From a checkpoint of a small sound classifier.
Training: 7600 steps, batches of 512, held-out accuracy 65%.
Rows from block 11 of a small sound classifier, named by matrix and row number. Rows with one number belong to one neuron. Each number is 500 + 40 x the weight over its row's rms, rounded and kept within 0 to 999. All counts start at 0. Numbers have three digits each. After the name is the row's rms in percent of the matrix's.
After each neuron's rows are labels from the 100 clips, of 14848, where the neuron reaches its highest value: "responds to" is what is common among them. Only what is clearly more common there than usual is listed. The data: acted Russian speech (Dusha). In brackets: how many of the 100.
# fc1: MLP up (model.blocks.11.mlp.fc1.weight, 320x160), inputs 0-159
# fc2: MLP down (model.blocks.11.mlp.fc2.weight, 160x320, transposed), outputs 0-159

fc1.319 123:467518460526543471454454423543514505496475541475433489504507524495475525522541492486518607497448536496525489502383453500462457492483560528549419575502511437456521544451474528513478516474417484535520505564534536529506481467520469513477450512475510479512471413510517505455540562512459511501523482417540540450481513537550493528498502429495541467495525456444528501467499456557542427520510515533567467499466555555443563454510530474491413520555437434468562537499523586524543559532456488
fc2.319 127:483556543482446501515560523428545510491454473553477486457431519478540519468451521519450535545485442436518525544504508453474487471492468551461512482552531571466474511422498467483485496548487484537499455499537430446405445546545557462472446510491546531524532505423526517558551451569584471462585524541517564440455539458541506523531492464451505523468499507561505476500451503477526501497559509487546515543524454454452469544503476423556463529471520491420507479408506567437532487500489460
responds to: emotion: positive (39)

fc1.83 110:520561509508547528454555483426494524472483474536481501438526487513431502449529472546497462513475513534451450568473570530464522581478498515552378531493476480473450492516484462511428521473489532479545542527496497484464515527529447401490501457467499548502561481512456466525513494576468473425497489479459517477492479542501529496473479494487519490512472454497496554464448460545466551462448574504478497439453582449583527534557514470489458451479587562610543528462418540521508528508470452
fc2.83 153:528466461537456516497476596439468482441515447514453490464468529480502426485543488520433510559464484494582509566508493514504520520513500524491502502461497477610552545503495528548511502587467517451494476523509465510429466494448528501517444540523479460461543419472500486475466452522519417507559461463451514499473437527444517551500516538480503466494495529497448513506455505481523501541541469575457530479526427508527502591485548479586457576532424535466538503569462531399474546561557505
responds to: emotion: angry (41)

fc1.198 091:523526563494520597518503489492553505513473495564481524532478471528539532541600520401537496492451480489431464538515509549450440590479488459540494523470506486494536511482443559540541555464519526523453434443503450543566532533449501465472501425518555521466427530489514500563454510427528452474445500572505515452529551499526465458472487556467503473451483546510501555499561511470516507436478484558497561469526533431456500481554453518466511434440519552448446498483523494534532564475482433
fc2.198 090:460496415569533492421490480511424485532536494472480548540535502577420500456455463559483554544514546505437448495446532505439520550486482495489460478457485470561568454523469485493459510614447581525472458504476491514512500499484538471463487497534480512576508523502459463517480491494503493614594455481508509493493512485514487488483549551564409496465525501536494445501527473548493491532466539548467529552491466568517452502560560546517516457557440478531538548504468509451482502393495494
responds to: emotion: angry (40)

fc1.39 091:489465446542504470508419469497459535540488552482461506541591521553444469446566495502497501505519515505552562474547542489494470555438482512491474537392475452474524460542517479511538517546437471466559560536558443547477543531447478499495489456449451491589517512494514509602509482560485440448507520554470519506579501538497452470533467499480502529496407435434544534547489493448504564481528501506513418469473413515473534553498574520502534534511472560529505513458488475549486526558513462
fc2.39 083:562461508512458498480463493427553505503471528604496599460477485527488510498433492479530494472453540508450465555500573534543519484500472514447565518486467493506494530505460494509530460519498557487516500444409531497437442536513523528447586491459526431503529483517534502559542528513518389486533557499467487522512507437467472546463506488452577571424537514490446458478481541444548522425428491506441491561500459468448484550529505467463469454457520529451517436513559464423521542525501487
responds to: emotion: neutral (67)

fc1.174 130:442452574521448534527533455474554508505547491481464494517482429495500422510552487528532476517481471537502433524475461453442528485496539513474479576446565510491526522528498508612548560490457439502576488526491460447540497436521568482437498466426536484555529464495609531584543530500538467504558517480521502438483516497464513519513527481547546518471453540478539487491452454403515422510482484451551541421524500492429528448569548466530473552510513472469490502447479451485488476508482480
fc2.174 135:494495448441540495518527460503502495448485472508504457560481576501492473477490513465453539465543495505483520467511497456487545550499498596452521518500480623502446474434611522576538577505462466482489581567458532513513526479426474469440459471526483459490468554548532521493530432454585493457460504551537483496500489503578557451430616537487490426522523503550475538533458571537560477494467510492546473501493494492522423527448519500468480509547459469482561472515481494476490478531511481
responds to: emotion: sad (70)

fc1.270 063:518425533519494504501437495478498510495489466534525461428527525488491481507499554495570552466574486578518511527503494525523507461452525486480523540578530523533544475461428506501516562389512467519470485404480556448493467520515396545512545484545601515472459485523536533560480549485391514518527395566475566474465524483519552500488522456453509533522499500468484553523451454436467524462499510467508468496470492522509544476461416454520522468522494474516522514567504484597525552538472451
fc2.270 068:427595499549543432528505508525550479494489473428494452580487489601512461434522468450504528485518521501478595407473440524484520534520512519540499519463518551485570524498538472527523474536485541521526439515549454495548553472486516477481501571526410505484498445518516526469490505469510484440553538498498550468493488459488555481482576469485572483553502508525483472484575535512467484501467488461487555471557475579487495458557464507509535516541477433469473504478522477373428438568496464
responds to: emotion: positive (41)

fc1.236 115:482475496535541470505523463476490484500526542459454471519484426534466482502507515521521488564420505531498517471415478492500509510495482516482485562491639520506547508479437541562526523542525452565544471552480528627499491471468539499507496507475482501518556414524545510534460579485525524465484488440549557438499525504485438542522533422540580515493497497519530560438500494466493490503509420495493543442447537551418589504485511436525508468506476445430515483438510538470545579517478463
fc2.236 112:470496538464488502525531513408497465484520477541485488540507468409473435583380462443458492455578459385499540516462524508515567487492592531475540437476502587506430488451546493526518464487495536523445509541491505511533588556516524475486423492487475505531469528499507491509510464540543517446552526481503526489476505485556516413496527474470475493488566472509489516525536515513464429462527548518527455591475505514509388464508503481458468485519529493563511518453490533473529460562554531
responds to: emotion: sad (72)

fc1.42 096:558464456517415523484495462500565529514447554509521555420538545502522467525622625420509526474424449532498535502504476489465533483460486524470494508486488490466534486494462535529544524496518497544528513447466469462444555492529483460504525531441480398539463471543478526540450516540530523478459455530464472472542536481504549529515522511469483506497534447533528532531476445403482492478519524485551528481471479464476517536516623508510528463540481521528555565434406510538530572461500466
fc2.42 086:415424511507490444463518438557538484460567484418522488518541521545491524507484450503503532488503488489547520422609511519480567461494581441419525521452505444488547555571501590469501462468514557460536501448446570558464501448498499503508528458543477489465518507522479495490555442534538478599495562511469493541528539423516490509500509538572488465463489447483474498445425536581514500475472492494516577438458521565498484498495494572441526489482538478515505487463553513492521490515468485
responds to: emotion: positive (41)

fc1.142 134:495487525531545493488436501513451525551475652459567451433558478571518523491453536481512441519562515467481490510432480498444500488497432437488535532522540486538475437464455514499574523513561513520501464456431506572539602496509519479529479570529516496467488514480523501499498495589437512508510496579455481512472532492580525438494483488471515498524451505477457446518447449533421490527472431514469578482525486518561469456508512483519514468532554469467549497506503587493561518497441479
fc2.142 159:487537521454433436569496485452534503472502483530446531525511424397486456526440492526530459536461523427453508524503511559524476536505542507496514511473524545530483488568497520488487451406561551456477527509517471539495539526427491459541484476533477441498495468437472565473514457504554443482475521544506545571533443472405449454590505498460547486512547485548473542596540519526532449481487542464510593557476450508511479508527483540490548536511573535550517482514420474484477443513497539
responds to: emotion: sad (69)

fc1.26 100:511512499457450507464513519486551505513443553461483469476452456615556507549494584503526548549443465523555537501494496446461491522498464535404470523490447466553503517538497464493525552539490454563584517514504475495495451422581570500539524486494494568515551464532527550437494554435545435523508521501482573478488500457483508539491542483591430459440426494482538516520473517499448476551501456547454497475490535541532526446535455518493441532476508466451529424508563463500489513488423528
fc2.26 115:461488483522483508547477543502493563433501474532493496514497523430503457447542585510412504500413487486556465532486497514486539495469476526535465488531479502489536550528518538547489493548510526400427530543513415554498446525436466502487465510538521469498482458516507516526492432523551486492523455412518461492468444500576479500410586507532602527575590478530444516548533472509509494524502494535507495537554485472554503541473532468527480595523507521545558545486399572507456499506514473
responds to: emotion: sad (88)

fc1.268 105:566416469520505510459526535488518429536495555503558516518537460490562473462560525408555500445401467472502598515450476512437501517482541455459511533586517451452504520478495500519515547471505503454465531552477566530450638521517437532517519469485481458505444470466513530534487537501455495500500448490537467539558485520562519510480496441462455562503482513478401484489567453449507469557501495498519427491507442521415537510482464470547545469496521506489480480521529456523541518547511444
fc2.268 108:421488513509474549498509520506488502475519479466425525512440482487488435461511517557534537507529525513521538536499498572509567531526510481434504446503526463562518520603541535544472438500497580464557465410486496448482571486482526485454477506478448461479518437491475474488479405484468475573548509436528526540487513475426556491578562499489552482484498511498508522463454455521555483546461502521408471535499465536509505610554451478467464466481556510471535463505424541460494447576465545
responds to: emotion: positive (45)

fc1.45 128:485572474548457554468577561539461419476545540461497422475499535447472487572529525546514552509438554449479490491428510479510554459509546528557505536444471506491524503541445539615554547432520568444601531496460510445473547470477456453457492547430525517418494517481445447473487559500439503521520480505521501519509496458521490518461486469507488516496497507475511482430459561497532418530569496446499532463497456553546538467481530503496525502512529520536549508482487466502540539415490465
fc2.45 133:501507584489541548448525501503520525522513501537555530511512507487512598521454468483521490465521486523459539448483577530503498476493451450424525455548462513507485472484541432460440465566421386588510521503534522431498446481553539489508450511434491527548523530475551490493529505514536592499524458501426515511501494417514556518520449451462476490499489514500509491494393498471470520498472436506500505455513466521510457484559515492436409462492514515484484421482560459400522555549451473
responds to: emotion: neutral (64)

fc1.129 081:520429440514471532511567491500532511462493493528480467454558543491520501494560555561551559534534485477526499505489518507473522544472461516504502560497493451470535490528479611558563430470514537485547493530447461549425457554425458472543508538449447489511537513453465481444443462465472476445448522536486488579571484449481521509542540530564392519479516433496520538517426457492568476488549481504527507513542493556496566526513487476553497480600547527456517460484433438528484494487513447
fc2.129 076:547434525523482484509507491502501543533498493471503552560419521513488559446482552470502426424466471561517497418573563541555569454494552569447534480466521431548498489481564509460498482477432532541491617523487461465536559477520530477530515475495510494519467497484485475522534537529517537475523535460479442535517496557479473464461434491488496532460545466492481468473394493510543508479436471529525536421562492518473462483458569494441458435479422467504464476477563517430520541468504560
responds to: emotion: neutral (71)

fc1.244 082:498449441516489504491491552521545413522444498492523493445508454485586489531555562520524513586557434518472554531512460452493460490503473504459411481486462445551484505512491504482464463522550482557572403510511421535489478437542603502529514568517496527495528466523508463421476524472475428491544501507430530485499513575494545533498491517467446492498435504435500527496448495490469506499516478505485564452487541491582508569519558524521429540473468479504460466571600488504448529523456500
fc2.244 105:500507485568511512524468548512452527449506505482538503514434458452495408461533570518419444507433507509521479517420518514512508525461493530569484417490485520554558494620517540550467426535507525418429513551455503489485431496479519523437480507518571464595494449445490546535463484535483519543509520395506444520467447486523486513514551510532498522554554441503499548501492437436518503508523532490446465514541465528552495535486517500489456501509557535581545551521462541500500526486557475
responds to: emotion: sad (63)

fc1.146 099:472418595545437499532482514537453553469447507531431471494467525431519495467472486504520530488510490560435418507557477545455478506475592424485497524589502496497513509504499511509508598502562467535531492496476487534516498568514421526540544528502536469547486460520541560610444519496476527403563486513443485450499511525506498450528506510458480513546487464485497405427492477469522537503539489426543567510512452441569524468516487479513464521521504456532550501527456485529555559487537490
fc2.146 095:496568442488498492561482447579524425525506466491508482552507480518542456529573500452461530553509497532448489478458412548530543474540532532518522523475481556475465489557521555522585457415545495448531455457552456576477607484520467467494525544524442556478541429504496462505525515408602474557498510519536498488528458488534468507484451493477438484493514451518505525409495534514498479481479537538505463518516508573542522441492509441486458489527487493456498432475533485450454420507563498
responds to: emotion: positive (39)

fc1.61 077:528483538475444452536549452486579547560434538503469476450575506464499520542524535489505614511406500490501512478470542523461444451493455472522510585516507520481505556482468456507461503444489453511517461489509509467445567570531541495542465496397543475509482487505516505525503444523537503420486524542481529541556548512481426494569489498446487521530506487476429571546465541488528410377504548524548539431479479576505538508489516487492467517512512575494499544508490503540535505446474484
fc2.61 069:514463478454527438464559508493530506461541450500588497536508501526537531570490413517532535475529503552449521470480553495454552505541458533419559501459469506478511455565493515493506525566516516477517502460496503552464437505437480503572457502508487421418500521549499393458483470479537494591517419476462557503554406535488465457428520529532585524465485537511491549540529516536521488560504546503558535507487512555460481503476469512427510540496529478481518428491511423516466566471538474
responds to: emotion: angry (46)

fc1.69 131:536555492528446541472596497539571494486545586521593515549541486473480501518525500522475545529430523418518483498501508546474520513490507466532470522509498455526508533528491518512471445524472427527479503441464473475496559458534510413537505521440509469491449428524544593533377509549555491451507478399552416491504545457535490563484476546485435552526479459454526464557435455429464468504539511508474474482555489502535527490508505489534544551490478529518451530499475463497534483419523514
fc2.69 127:474488491442517464509558477469477489493531484462493509570563556498476403510453522433507508545493494509485501491531565474527529503503452484422566534481508483475459413568587482497525502518508462464474454489532464575550565441497408496547499476526513477537522563580489500462538467451544493499429422566525521445533472473508576474439524557499527453447474517511456547559565552477554450556424521514526566554486466538528456503465480467480570459483462484452537466530481474477507505504464486
responds to: emotion: positive (56)

fc1.298 103:538418538524491540555550479471500479512486581459510470459464448478523506483520517458568505479480528551489503460513487430482472415513481481475496517517553494544520515493465515615476548504490516540494494419479509542511516450498502587555497438485562516459524476476536525538484546530538547442458417557484465514508531504498506484528506537561556593558465454475494460473540535509510528475503413463544537504462504554504521458490430428486536543416467424496525517536437443535550592562492483
fc2.298 097:500582537439500506515497536498466491468491453539479533597464521432527548486554462493466468437545548473412501481457522585426508515494528528516487554471485542449559477565518556528556444479481488514453477515492446443513543584488550455422531495573460473538496531518455430548449466463592490518524524531532516485503474523525567497428491468468539449504565464521476460474588484497478524448479538464462459495495516537485488556503481466476499465555519491513516569519535517486474399535546469
responds to: emotion: sad (66)

fc1.84 095:511469512479489507519493508504500386484527517492478450502545520444500459541578568520547558527527460464475521502479479455503502538451520503490485500531509479547518438585516519478495472550592458530461445470399424488546535460460504496507484516462510477569500450493573520540442559548454496496506445448604462516455525573444504588532466475479529501484475489442451573492548486411513517535565558449491518490454496524476521508543475429464466456414505480490496519540511509553455546503534485
fc2.84 097:472520444518527440510492468538437499431498547481533565538498479538490437457510488476504566524525472458506580532496560536511541491449479477441508522556557483536576501529508518448496506438445524523460489512536549594470523476525492499505508526487499520518454484536583546505512486483511475438483413547488486476457488433578579473502482463543521432619532471515489545474452467437520440513412493547488583530526497549547484474527495515481480541524440499479479510455415495417542529468447488
responds to: emotion: sad (60)

fc1.135 091:514439521518454496494470503505496562469541528506452538486537588588463526512536559410470554493453534484529450528434507521503499526449490476484425574531513475515488467474481512527566525420441481486518541503462562542490410509531459476509504514510523487516476522575523548513441515454536560476505487442467527462483460549465461523494522461519520494530491530499521500458534418554490522447480493492586590483397514466496583487519495519397466444588578489503537517551517482510508555498479512
fc2.135 093:459532508490416471495506489589515483498498407498489498515468565535552432479443475487505480521484423526461539503497449493495516406528561490455494562522455513452498502494551484472461503544486465498532467575517450531436553498507574460482519508465503551565496447431486491578551458484510548536500516480468540472460487491432448512499581523448463514485464469519526465525412471530531496532501511566513551536595455569484500428500501484588443537479557499431502513465550515420464487494537511
responds to: emotion: positive (44)

fc1.299 122:543555511466489440493528535443588511527517496515492474455584490522525423484532530493500554508448492510430513514623511515497527554496504499454481535547408455522522435496459509580525475467553468486599539528482500505580536496436510502517487473495504436476528525485435423533531521476522478480365446470541484539465520460508484489505542525520485477530500523481563463559454559442508447546470465529528558485586472455521472549538504492457488472565444542496509492510479440480511538523482481
fc2.299 119:523439498596523541464526517537482424474549570442523564538506576520484561571511493485551433444549546514511396499519495496482455457501544478445492525443477453484469494542496545504495531519463480562521503421438492419471427442498480522483510464553451503499572517471486468538513532542526539513503520507456474515450514556466505520478514555551441491455484487471536465453558455580490574508522488457434452447467472522571502479483531509520520481479478479465530467504549495623546540492496495
responds to: emotion: angry (47)

fc1.297 115:564432526546514518490559507438556489433557551466402512454510526523495503486479561527582461532515546568528489463495439514475537480495504440445514543467594483516515526548479561509514488507473470498594476554469497548478484548456450499482493520465470483524508435544538534621498545526409476503467504544456510462416558537494470504499466510538485492476500443478514481468467437498502561509534497483554488465456503525482590476506442485565485421531476539432506444479482516504533564534500458
fc2.297 110:510516489497497482437535525490481546505492486527541513565510508431510518537413541482525519440444529476474567497580518515563554483551526545477513476450504562572450503446541476596521447464474538452452488475527541514459537501520541417477394437474453490542465470530459565521490453505492447461521535481453554541526501416486433495464512505494433482499525517509505523413490525533474517450476527550410534463578507566491438528484523525440492480536484514511461411463521462494488491552543511
responds to: emotion: sad (56)

fc1.280 104:476473531524454493513421547490469552487522600512455511503482508527486485510575433420537509527487496439564492488510480481492504500478472512493498525479470413523505441538456499522516477536525511517506430496572438591491511546437497483581506473495510418506597521509503442509491519499489488492491476558494530537530417479509457497477507474515458476418504480496411568463439558536498447573488467493525502515550450567549499560557567510561500447521499465590481444554444555487441502516513526
fc2.280 119:473489526503564472501489467448490509502510558577526564501504478472494564498468518500526434470493581494464480525463532534522549479462542434517495523490530482518451549423505466447552527454375479499539478520456549468438531528494477523428492470442401473510489564473454519506516513537555528468534522513426419579553504519544462547483462473567471521487543502550471468482544457477537535498528468419457465486550457517537492540531534625473522458486493514483521458480545558508445537446490486
responds to: emotion: neutral (64)

fc1.81 082:491488502500516520420503553468530414562553539490481469475526548545535438501533584479451439532500529486475499494522564502512529609476438475477490543440484453523492498460474550452548541460531462526511474480519497478516523441511572506461515494452462490534561462491571502605499447464473405493519451551505512551502555475526555524489426462550501518496490499471526525422470516532458495509486514416490495486489555544495585505484504493512531486512472437528545393510429424547566484485474516
fc2.81 070:516492415563516507496465418466497494444527491465518500491491421512450509495497457493532489481433481500542475483501520582490541501492518547471521524468522510472497517526527449579465490492489502509461552557473448515457506498463558458538501480484516478519505541467531478422503531524539536430427543597450476467480547566492529500476554496540403540568482514542534471562529505461574474428495465569406537493567439480570525453579465479472483481535495511580519496551540444417509505554476515
responds to: emotion: sad (66)

fc1.149 109:563521490470480483511542486432507539487484515510515449420559480446512526580501563477548557559419503468488496494487504521463464431495463467468541537492540501492499544498508527440505476484438510534517488509515436541432580520550452428553465468415572442495474423483456487460528425537498480401441527583528511530513546539515444502575490511411515473544493511494473508528454474516532444395481548522528579434477474525506510488463507494511538537520513546453475521527470523539531494459491486
fc2.149 127:472461465457481455503562478473571483517516504478508504549567517480492496549466426472587555479445509511465538449507512492467526473557522513476563515436456534476455424525507457462539501498523516491544481404507545532531502496470463521564537442543505437432442516549543410450525493481489475537461433506491573511521492543517529448493567480546574472423507533477472541527561545526474473557509518514586545500473506462499479465497454548414537512460519449475503436435543411544466504499478500
responds to: emotion: positive (73)

fc1.265 107:488504525542484533523480496541478577574542548504527556567485507563458531505525591529463494539476459460497482461489433472460477511473488503497448533482452424509562517536456554533551475505503480453455567472406578610477545478489527519510529512536484476536485441484496527556392536519528551483441475491500486430516555454505519523531479512538490559535503430480546494512532404423555493467524460456500515488520518549475530545538466447532528524483488528451437529467405480480531529527474468
fc2.265 101:480488524509392386467515493438550536486515471496446573495531479456515507537475455499552521501507497459457469529510499517546518424500548469494565486495541516474512453445536536419519430486568588511451443449490532555522559519522406521530494496511465486516498494486447471449545476573480534471510514524499463501562535454475459496479490523474470412399519485512484539563519573510478457440469540494508500514442453460508461474477568505474528459515500536574561577500539469487554536459529504
responds to: emotion: positive (50)

fc1.223 113:491465548541536476517442537508471426557513602454495508462468512535464462492543461496488427528456502444528556496448459421447540487484509533511468517439547478516487426548468493477540494495517466474565538480558491614522570503453538476524481550538541532516483477455473539561522580563482458492460511563491477526513489517482454519554479508557528461458491482513446602550378496490416461540560516522472516512495466433523546511489524550507475471446469536453530467499524559513482515515514478
fc2.223 119:522546485513492522468458475507481483508522530534499537487517499438445560491508463499500478502475614519446457512514596534496559571508496499557466511534514503517412512497456519474500499538485498442518529503368567473470482549503505494432570464523510507445481480453528533486489469476471515496505532515458480495517479409497507545488523563586526525564590484506475457558588510458519548431488507503492445562469508476446488503568478553427419452425471495511526497462484545398451514507499495
responds to: emotion: positive (49)

fc1.143 076:504443567515531432450489513465530474499576452536467510492560522495536480512525472505517514502498430546576539486532486495537496467438537477460484529480543420543519459458482507485530477466474446456453527426434531533481521523456533489512494506489405509446501530455501565504491392563434426431522511508478486492452498496545577522574545464573472510529505477440538522404534493445532520471503481539535530457520451608568536499511550518503511516552500541470538471526448502561490483515570515
fc2.143 078:472469473499442446516488508489571520497462464523556534485467461546463554455461505506533526477478507576545497439576500530476527533488511524514555511581500494461508548501531486459505450486498515516471527593488494527461424553465521550552505509565515462504449531538478489575437572497503456496541456465459522491527536469406445494453448526455513457445466471521427478572416510557528530462470576514366579532548533528514527512433533499485522446464428494525498466520527491481517528495494523
responds to: emotion: neutral (65)

fc1.87 122:498438535507520510513423462497491513553515538481533564460465506510465542475469539532439489564389399512513457487467469580467514571510416472482543502506520469475541483489438511516457445490579508523484446464468512530533473477478454516581518444492475463543494535518499538543508569464474517520424479509448468385495474473488488542500516497508469514505528454465483512573454439423526468492548554505561453530532535552515539512504408461544568527485499457547509557474490508509468521575441511
fc2.87 140:505512542446492454491503479508573464534489548477485544559561439432475542541437430454610498466483568500421518452457558564503518491480581469506568453418523509461471479509520477447519524432521536523510452475529528478533580493510525524502536438461487511546489505456507476500510544532508533516483533487481475561547560510437461465526491484504507550446527489550542445553556497477503515458508479404493474511429534514454448487517463604435504431466506494480454499490515484464505439435469536
responds to: emotion: neutral (79)

fc1.163 104:527527484546474486542519478535507492460493603444536462474559491492508516461522534511538474447540454474476533458505513479463526484503503435531475586600487438543490505575472517492481475503552480500514438458429496527489614412513517527472497468498525515449466434500511538567489511596540453503459465460503468440521480577592496519512447491516549558487485469456513462460493464477515483440480487461525536537506551514519581508521390428558517515454519486432525539480493559528525534506550481
fc2.163 095:526583536472491502527511497468518502480489474550485568538477445456483492466508505479522478516460568457507516553453509493444521532460469479467577445494587581517523498571496489500593483494536532494467491514498546467484563467511435487517533550485447479433479529482447567449503505491531480529496426505483545542519503468442575459568495426432468437448577468544451510471550512501503481565464546439503496606505517452541462545475482496443527503457487542480532443544401523472563467519479470
responds to: emotion: sad (62)

fc1.205 108:458485446500491431540517506498537469454510444485496497494521480461577469471568576481578488579559427558513521537552451444530499479515512479531376516504485464501508444478515546517430478500518463561508439539586450534442481490508571492488471586510495469508551527489507513448494460478442449475490472477444508471507482622460524523467523533456478471540479483437457511503492461487478522525532478497529525492510585504545518600507549525527465550459444482539445505554480495520418534497469497
fc2.205 118:512496524572521523446459543478472518481501536471514537512429449459475495489502527534495417518441517532523483513438474514559511527485506513515495418490481525541547462593509525460457430529454528458469461573452594441500454504483508556460539490456532489580503473437495529523438566552456562535507537413504436524498489485370501538562461495505478534554506479493509566496459441431509528455535544463429427499485480533516481531501466555483445479485579507536525527485463516490517519535544502
responds to: emotion: angry (46)

fc1.179 090:512447572535509481524473542522509437525503584494497462465537474519527516533528632522537473521457475533535506470439550525521479500452548524477479482500513454507460531494454539447445531467491464559545510489540486509456516546528508563536456466410446460489539474443542578540477479547417497453521538567509443518451505487431541546487465481603470513556526455495500501452512488476515505463545489467381526453574553554554552506449463454524486490500493523477530497530421530521493542534530489
fc2.179 073:459501422517473435549558491470513529565459469495508560527501435424475507461514499513572454493467538506527516502532503524469545481542520484474524497452456450472553517617523513564572550506549488451482488490485514561467490466504542466540500494581511484518484509522501454493472500500522442448451439476472481538509491500422484535466398472538464473562482495487504515470585508474564471434489461486521510501620532451492468493487490556481510450449489467516451537616501468476509550558586465
responds to: emotion: positive (46)

fc1.220 115:458479487462484526462543497547512481476437546455491525470528456558536523502533523519514544519546441502456542534429500493456467568519444460511456496555459431548499499412502504497505503511436523528552431488529499525509563442553542428554491518538474568447524493532508476524493499520448468455485510487474537511490547500584504451453541528469556477460453568423493468459427467559416555563488501545486558494492542469572534531521541423519482429506550449538557469506569525481516537477423505
fc2.220 134:431533498545499488548467514423482462489512467471476491507477491444513419462507473502455463507426479463550484526412517531493537532482512539556520478495490537522550568548507549559467471462539532422402452503517474588502534486448496499447483460509501483568495462439491566483484434528525496533485516420476499511524444456473501492555526485541563542547576448561513582601504468492533486532535562522534507541486451458538486508535514458523482520517536508514562572479429529467454478458556565
responds to: emotion: sad (59)

fc1.213 065:513531496488566534492493556452487552547493516498497465418474507512480471512528524445550502500502449544473504478529594546496511459487506488453443521504478461492510507606463510515518504417533497555464499455508468449487466460477547490495510477507533437566464524524515467521466488462570542477548468597446473476454523448565592503534573436562510573547483452446560530586522495510465497477557453490574467475507517479531582458511517462523593563441504554448510444530460514524490500463508499
fc2.213 067:627499510510473471488492442512545439495504493528544491511480509475483473550591437536509531500516533472519450450513495550473494598471490519524486486570581499446530420531473434473505559499455531535560476510483450448475490557489565541476509514557487524500502529490456490468555532458598506480480501466550467489513462563550516503428521479434468501516527473508496475411541486525541448424413541539457511535519482558494468472529584534459453466510512473551512535467506464417497452557474485
responds to: emotion: sad (58)

fc1.243 087:612513483498576515560528486485452460570514481547537460477526506534547493502613496541522536477512502481471409498551546475479493440453540449506470558545440446547520485508453508469503496477492478446566429437467488536498522520540543507447477511484525486395514488502561503544489430467505478423537481502550548493481556500486560494483564547474519502500471471494569515556526445442488523427532416461590522500549534485481526477484481475502510514454506535520538502544436462517584509458540489
fc2.243 075:574517547534465470452467399489511454526505562478530559567509470492454452456532524523464537536465456535455491459426461499513524584512504513515510554451490507496590473482560418516503470493563550580393474544505524503546431563476531487526543458549501484517504535564429477503463516478551531559466455507556492541524418585492468515473464535449479498545480474494447520499522503460493458491462577474466545515421499477524484533419519495519515522522504454471488552555504469517472453532535499
responds to: emotion: positive (44)

fc1.289 073:515440569504502502534488486506509540513391538534487492471485510500506534461482566470489549416611485563502448509470512540498470473457562482527497535567543443570559517515470512529437497428552550522504508468437538552507507541481428498538456447465569506479458499516504479512478555471415501417498433570442496534507528449517603471511560532490512527526497471499502469458532459471573517441537449470491515465534482554514567482533461488499480487533486474484492451551505518552564525520563446
fc2.289 068:477576518456459474479491487533530454564551453504483501590492468537523486442551463519502538482464474520458543458499505519479547465553532504472524568494426563484522461479512460541524495504525485502555562496521459464535571509517557517489543566554422480460437424500508469493538507463548450474568480506545508453501506536501490493390483452479448494524514486539468442557517537571495418543486503488495482552549483521468484486480633521479544497487470476458517457483526461384466414495479466
responds to: emotion: positive (49); emotion: angry (40)

fc1.134 104:476510524545488471545448500575492487424532508489484518497495561465480537453498514489474518508509451469479463516521479508515464534517535533496458545549479470611506550495484519486429505516576499499495475524493472496509464536427466509495497497588547467544482595532506460577392496495495500501471433464530411496533538533523538526459424494578435465513449387449476454482527410480565503537557525463464490482543546564512566491516439489504493502473525506551463560501501508531477515554591474
fc2.134 103:507501449454468461529508491547521457481554473500515539534516419507504425538450520476572507500562495512550524582482421569541553464475505537482530463519468496423526444535518480431580537459470520526503492468450471549461541462505518436516544511446442511574500481543477561513528463430555485545520440486514561485446471494465527471488516450449477520474544527539492496468514501411560425515447530474525462579480527475421480488497532509459572517446493545463480478546491508402492459441525507
responds to: emotion: positive (46)

fc1.313 106:476474490484458459550421534468479572492537553485475534474507526523493478455561506457515543555482474476509479479519448529477529565450461497493504540515476439502473512581479527533463455567526505522480473492551429591464522486455528456582511464509531451579565561482544497543496488481446473507447486577457526442563402462494484512498526517497457466443503471456437588483470483465524470540478526559518430523554457555476525550542525436544535468510508472604551509510503514504424513533459491
fc2.313 104:528488518477540513488489460515486478489511567558543581524490468495496563515467508489549483454509585491481493534491538553505537475464531450498515498480534493519475510460545535449566502471418532552561446489464541487456517510503503542449511431426438489532538518454473541451537522516528496495509516448429443622535511495520443512475443465499449563507522500573488445480505418473518547476539461376455457511516486530460509512491482613477467470465505500444493404512552536514473579509479538
responds to: emotion: neutral (86)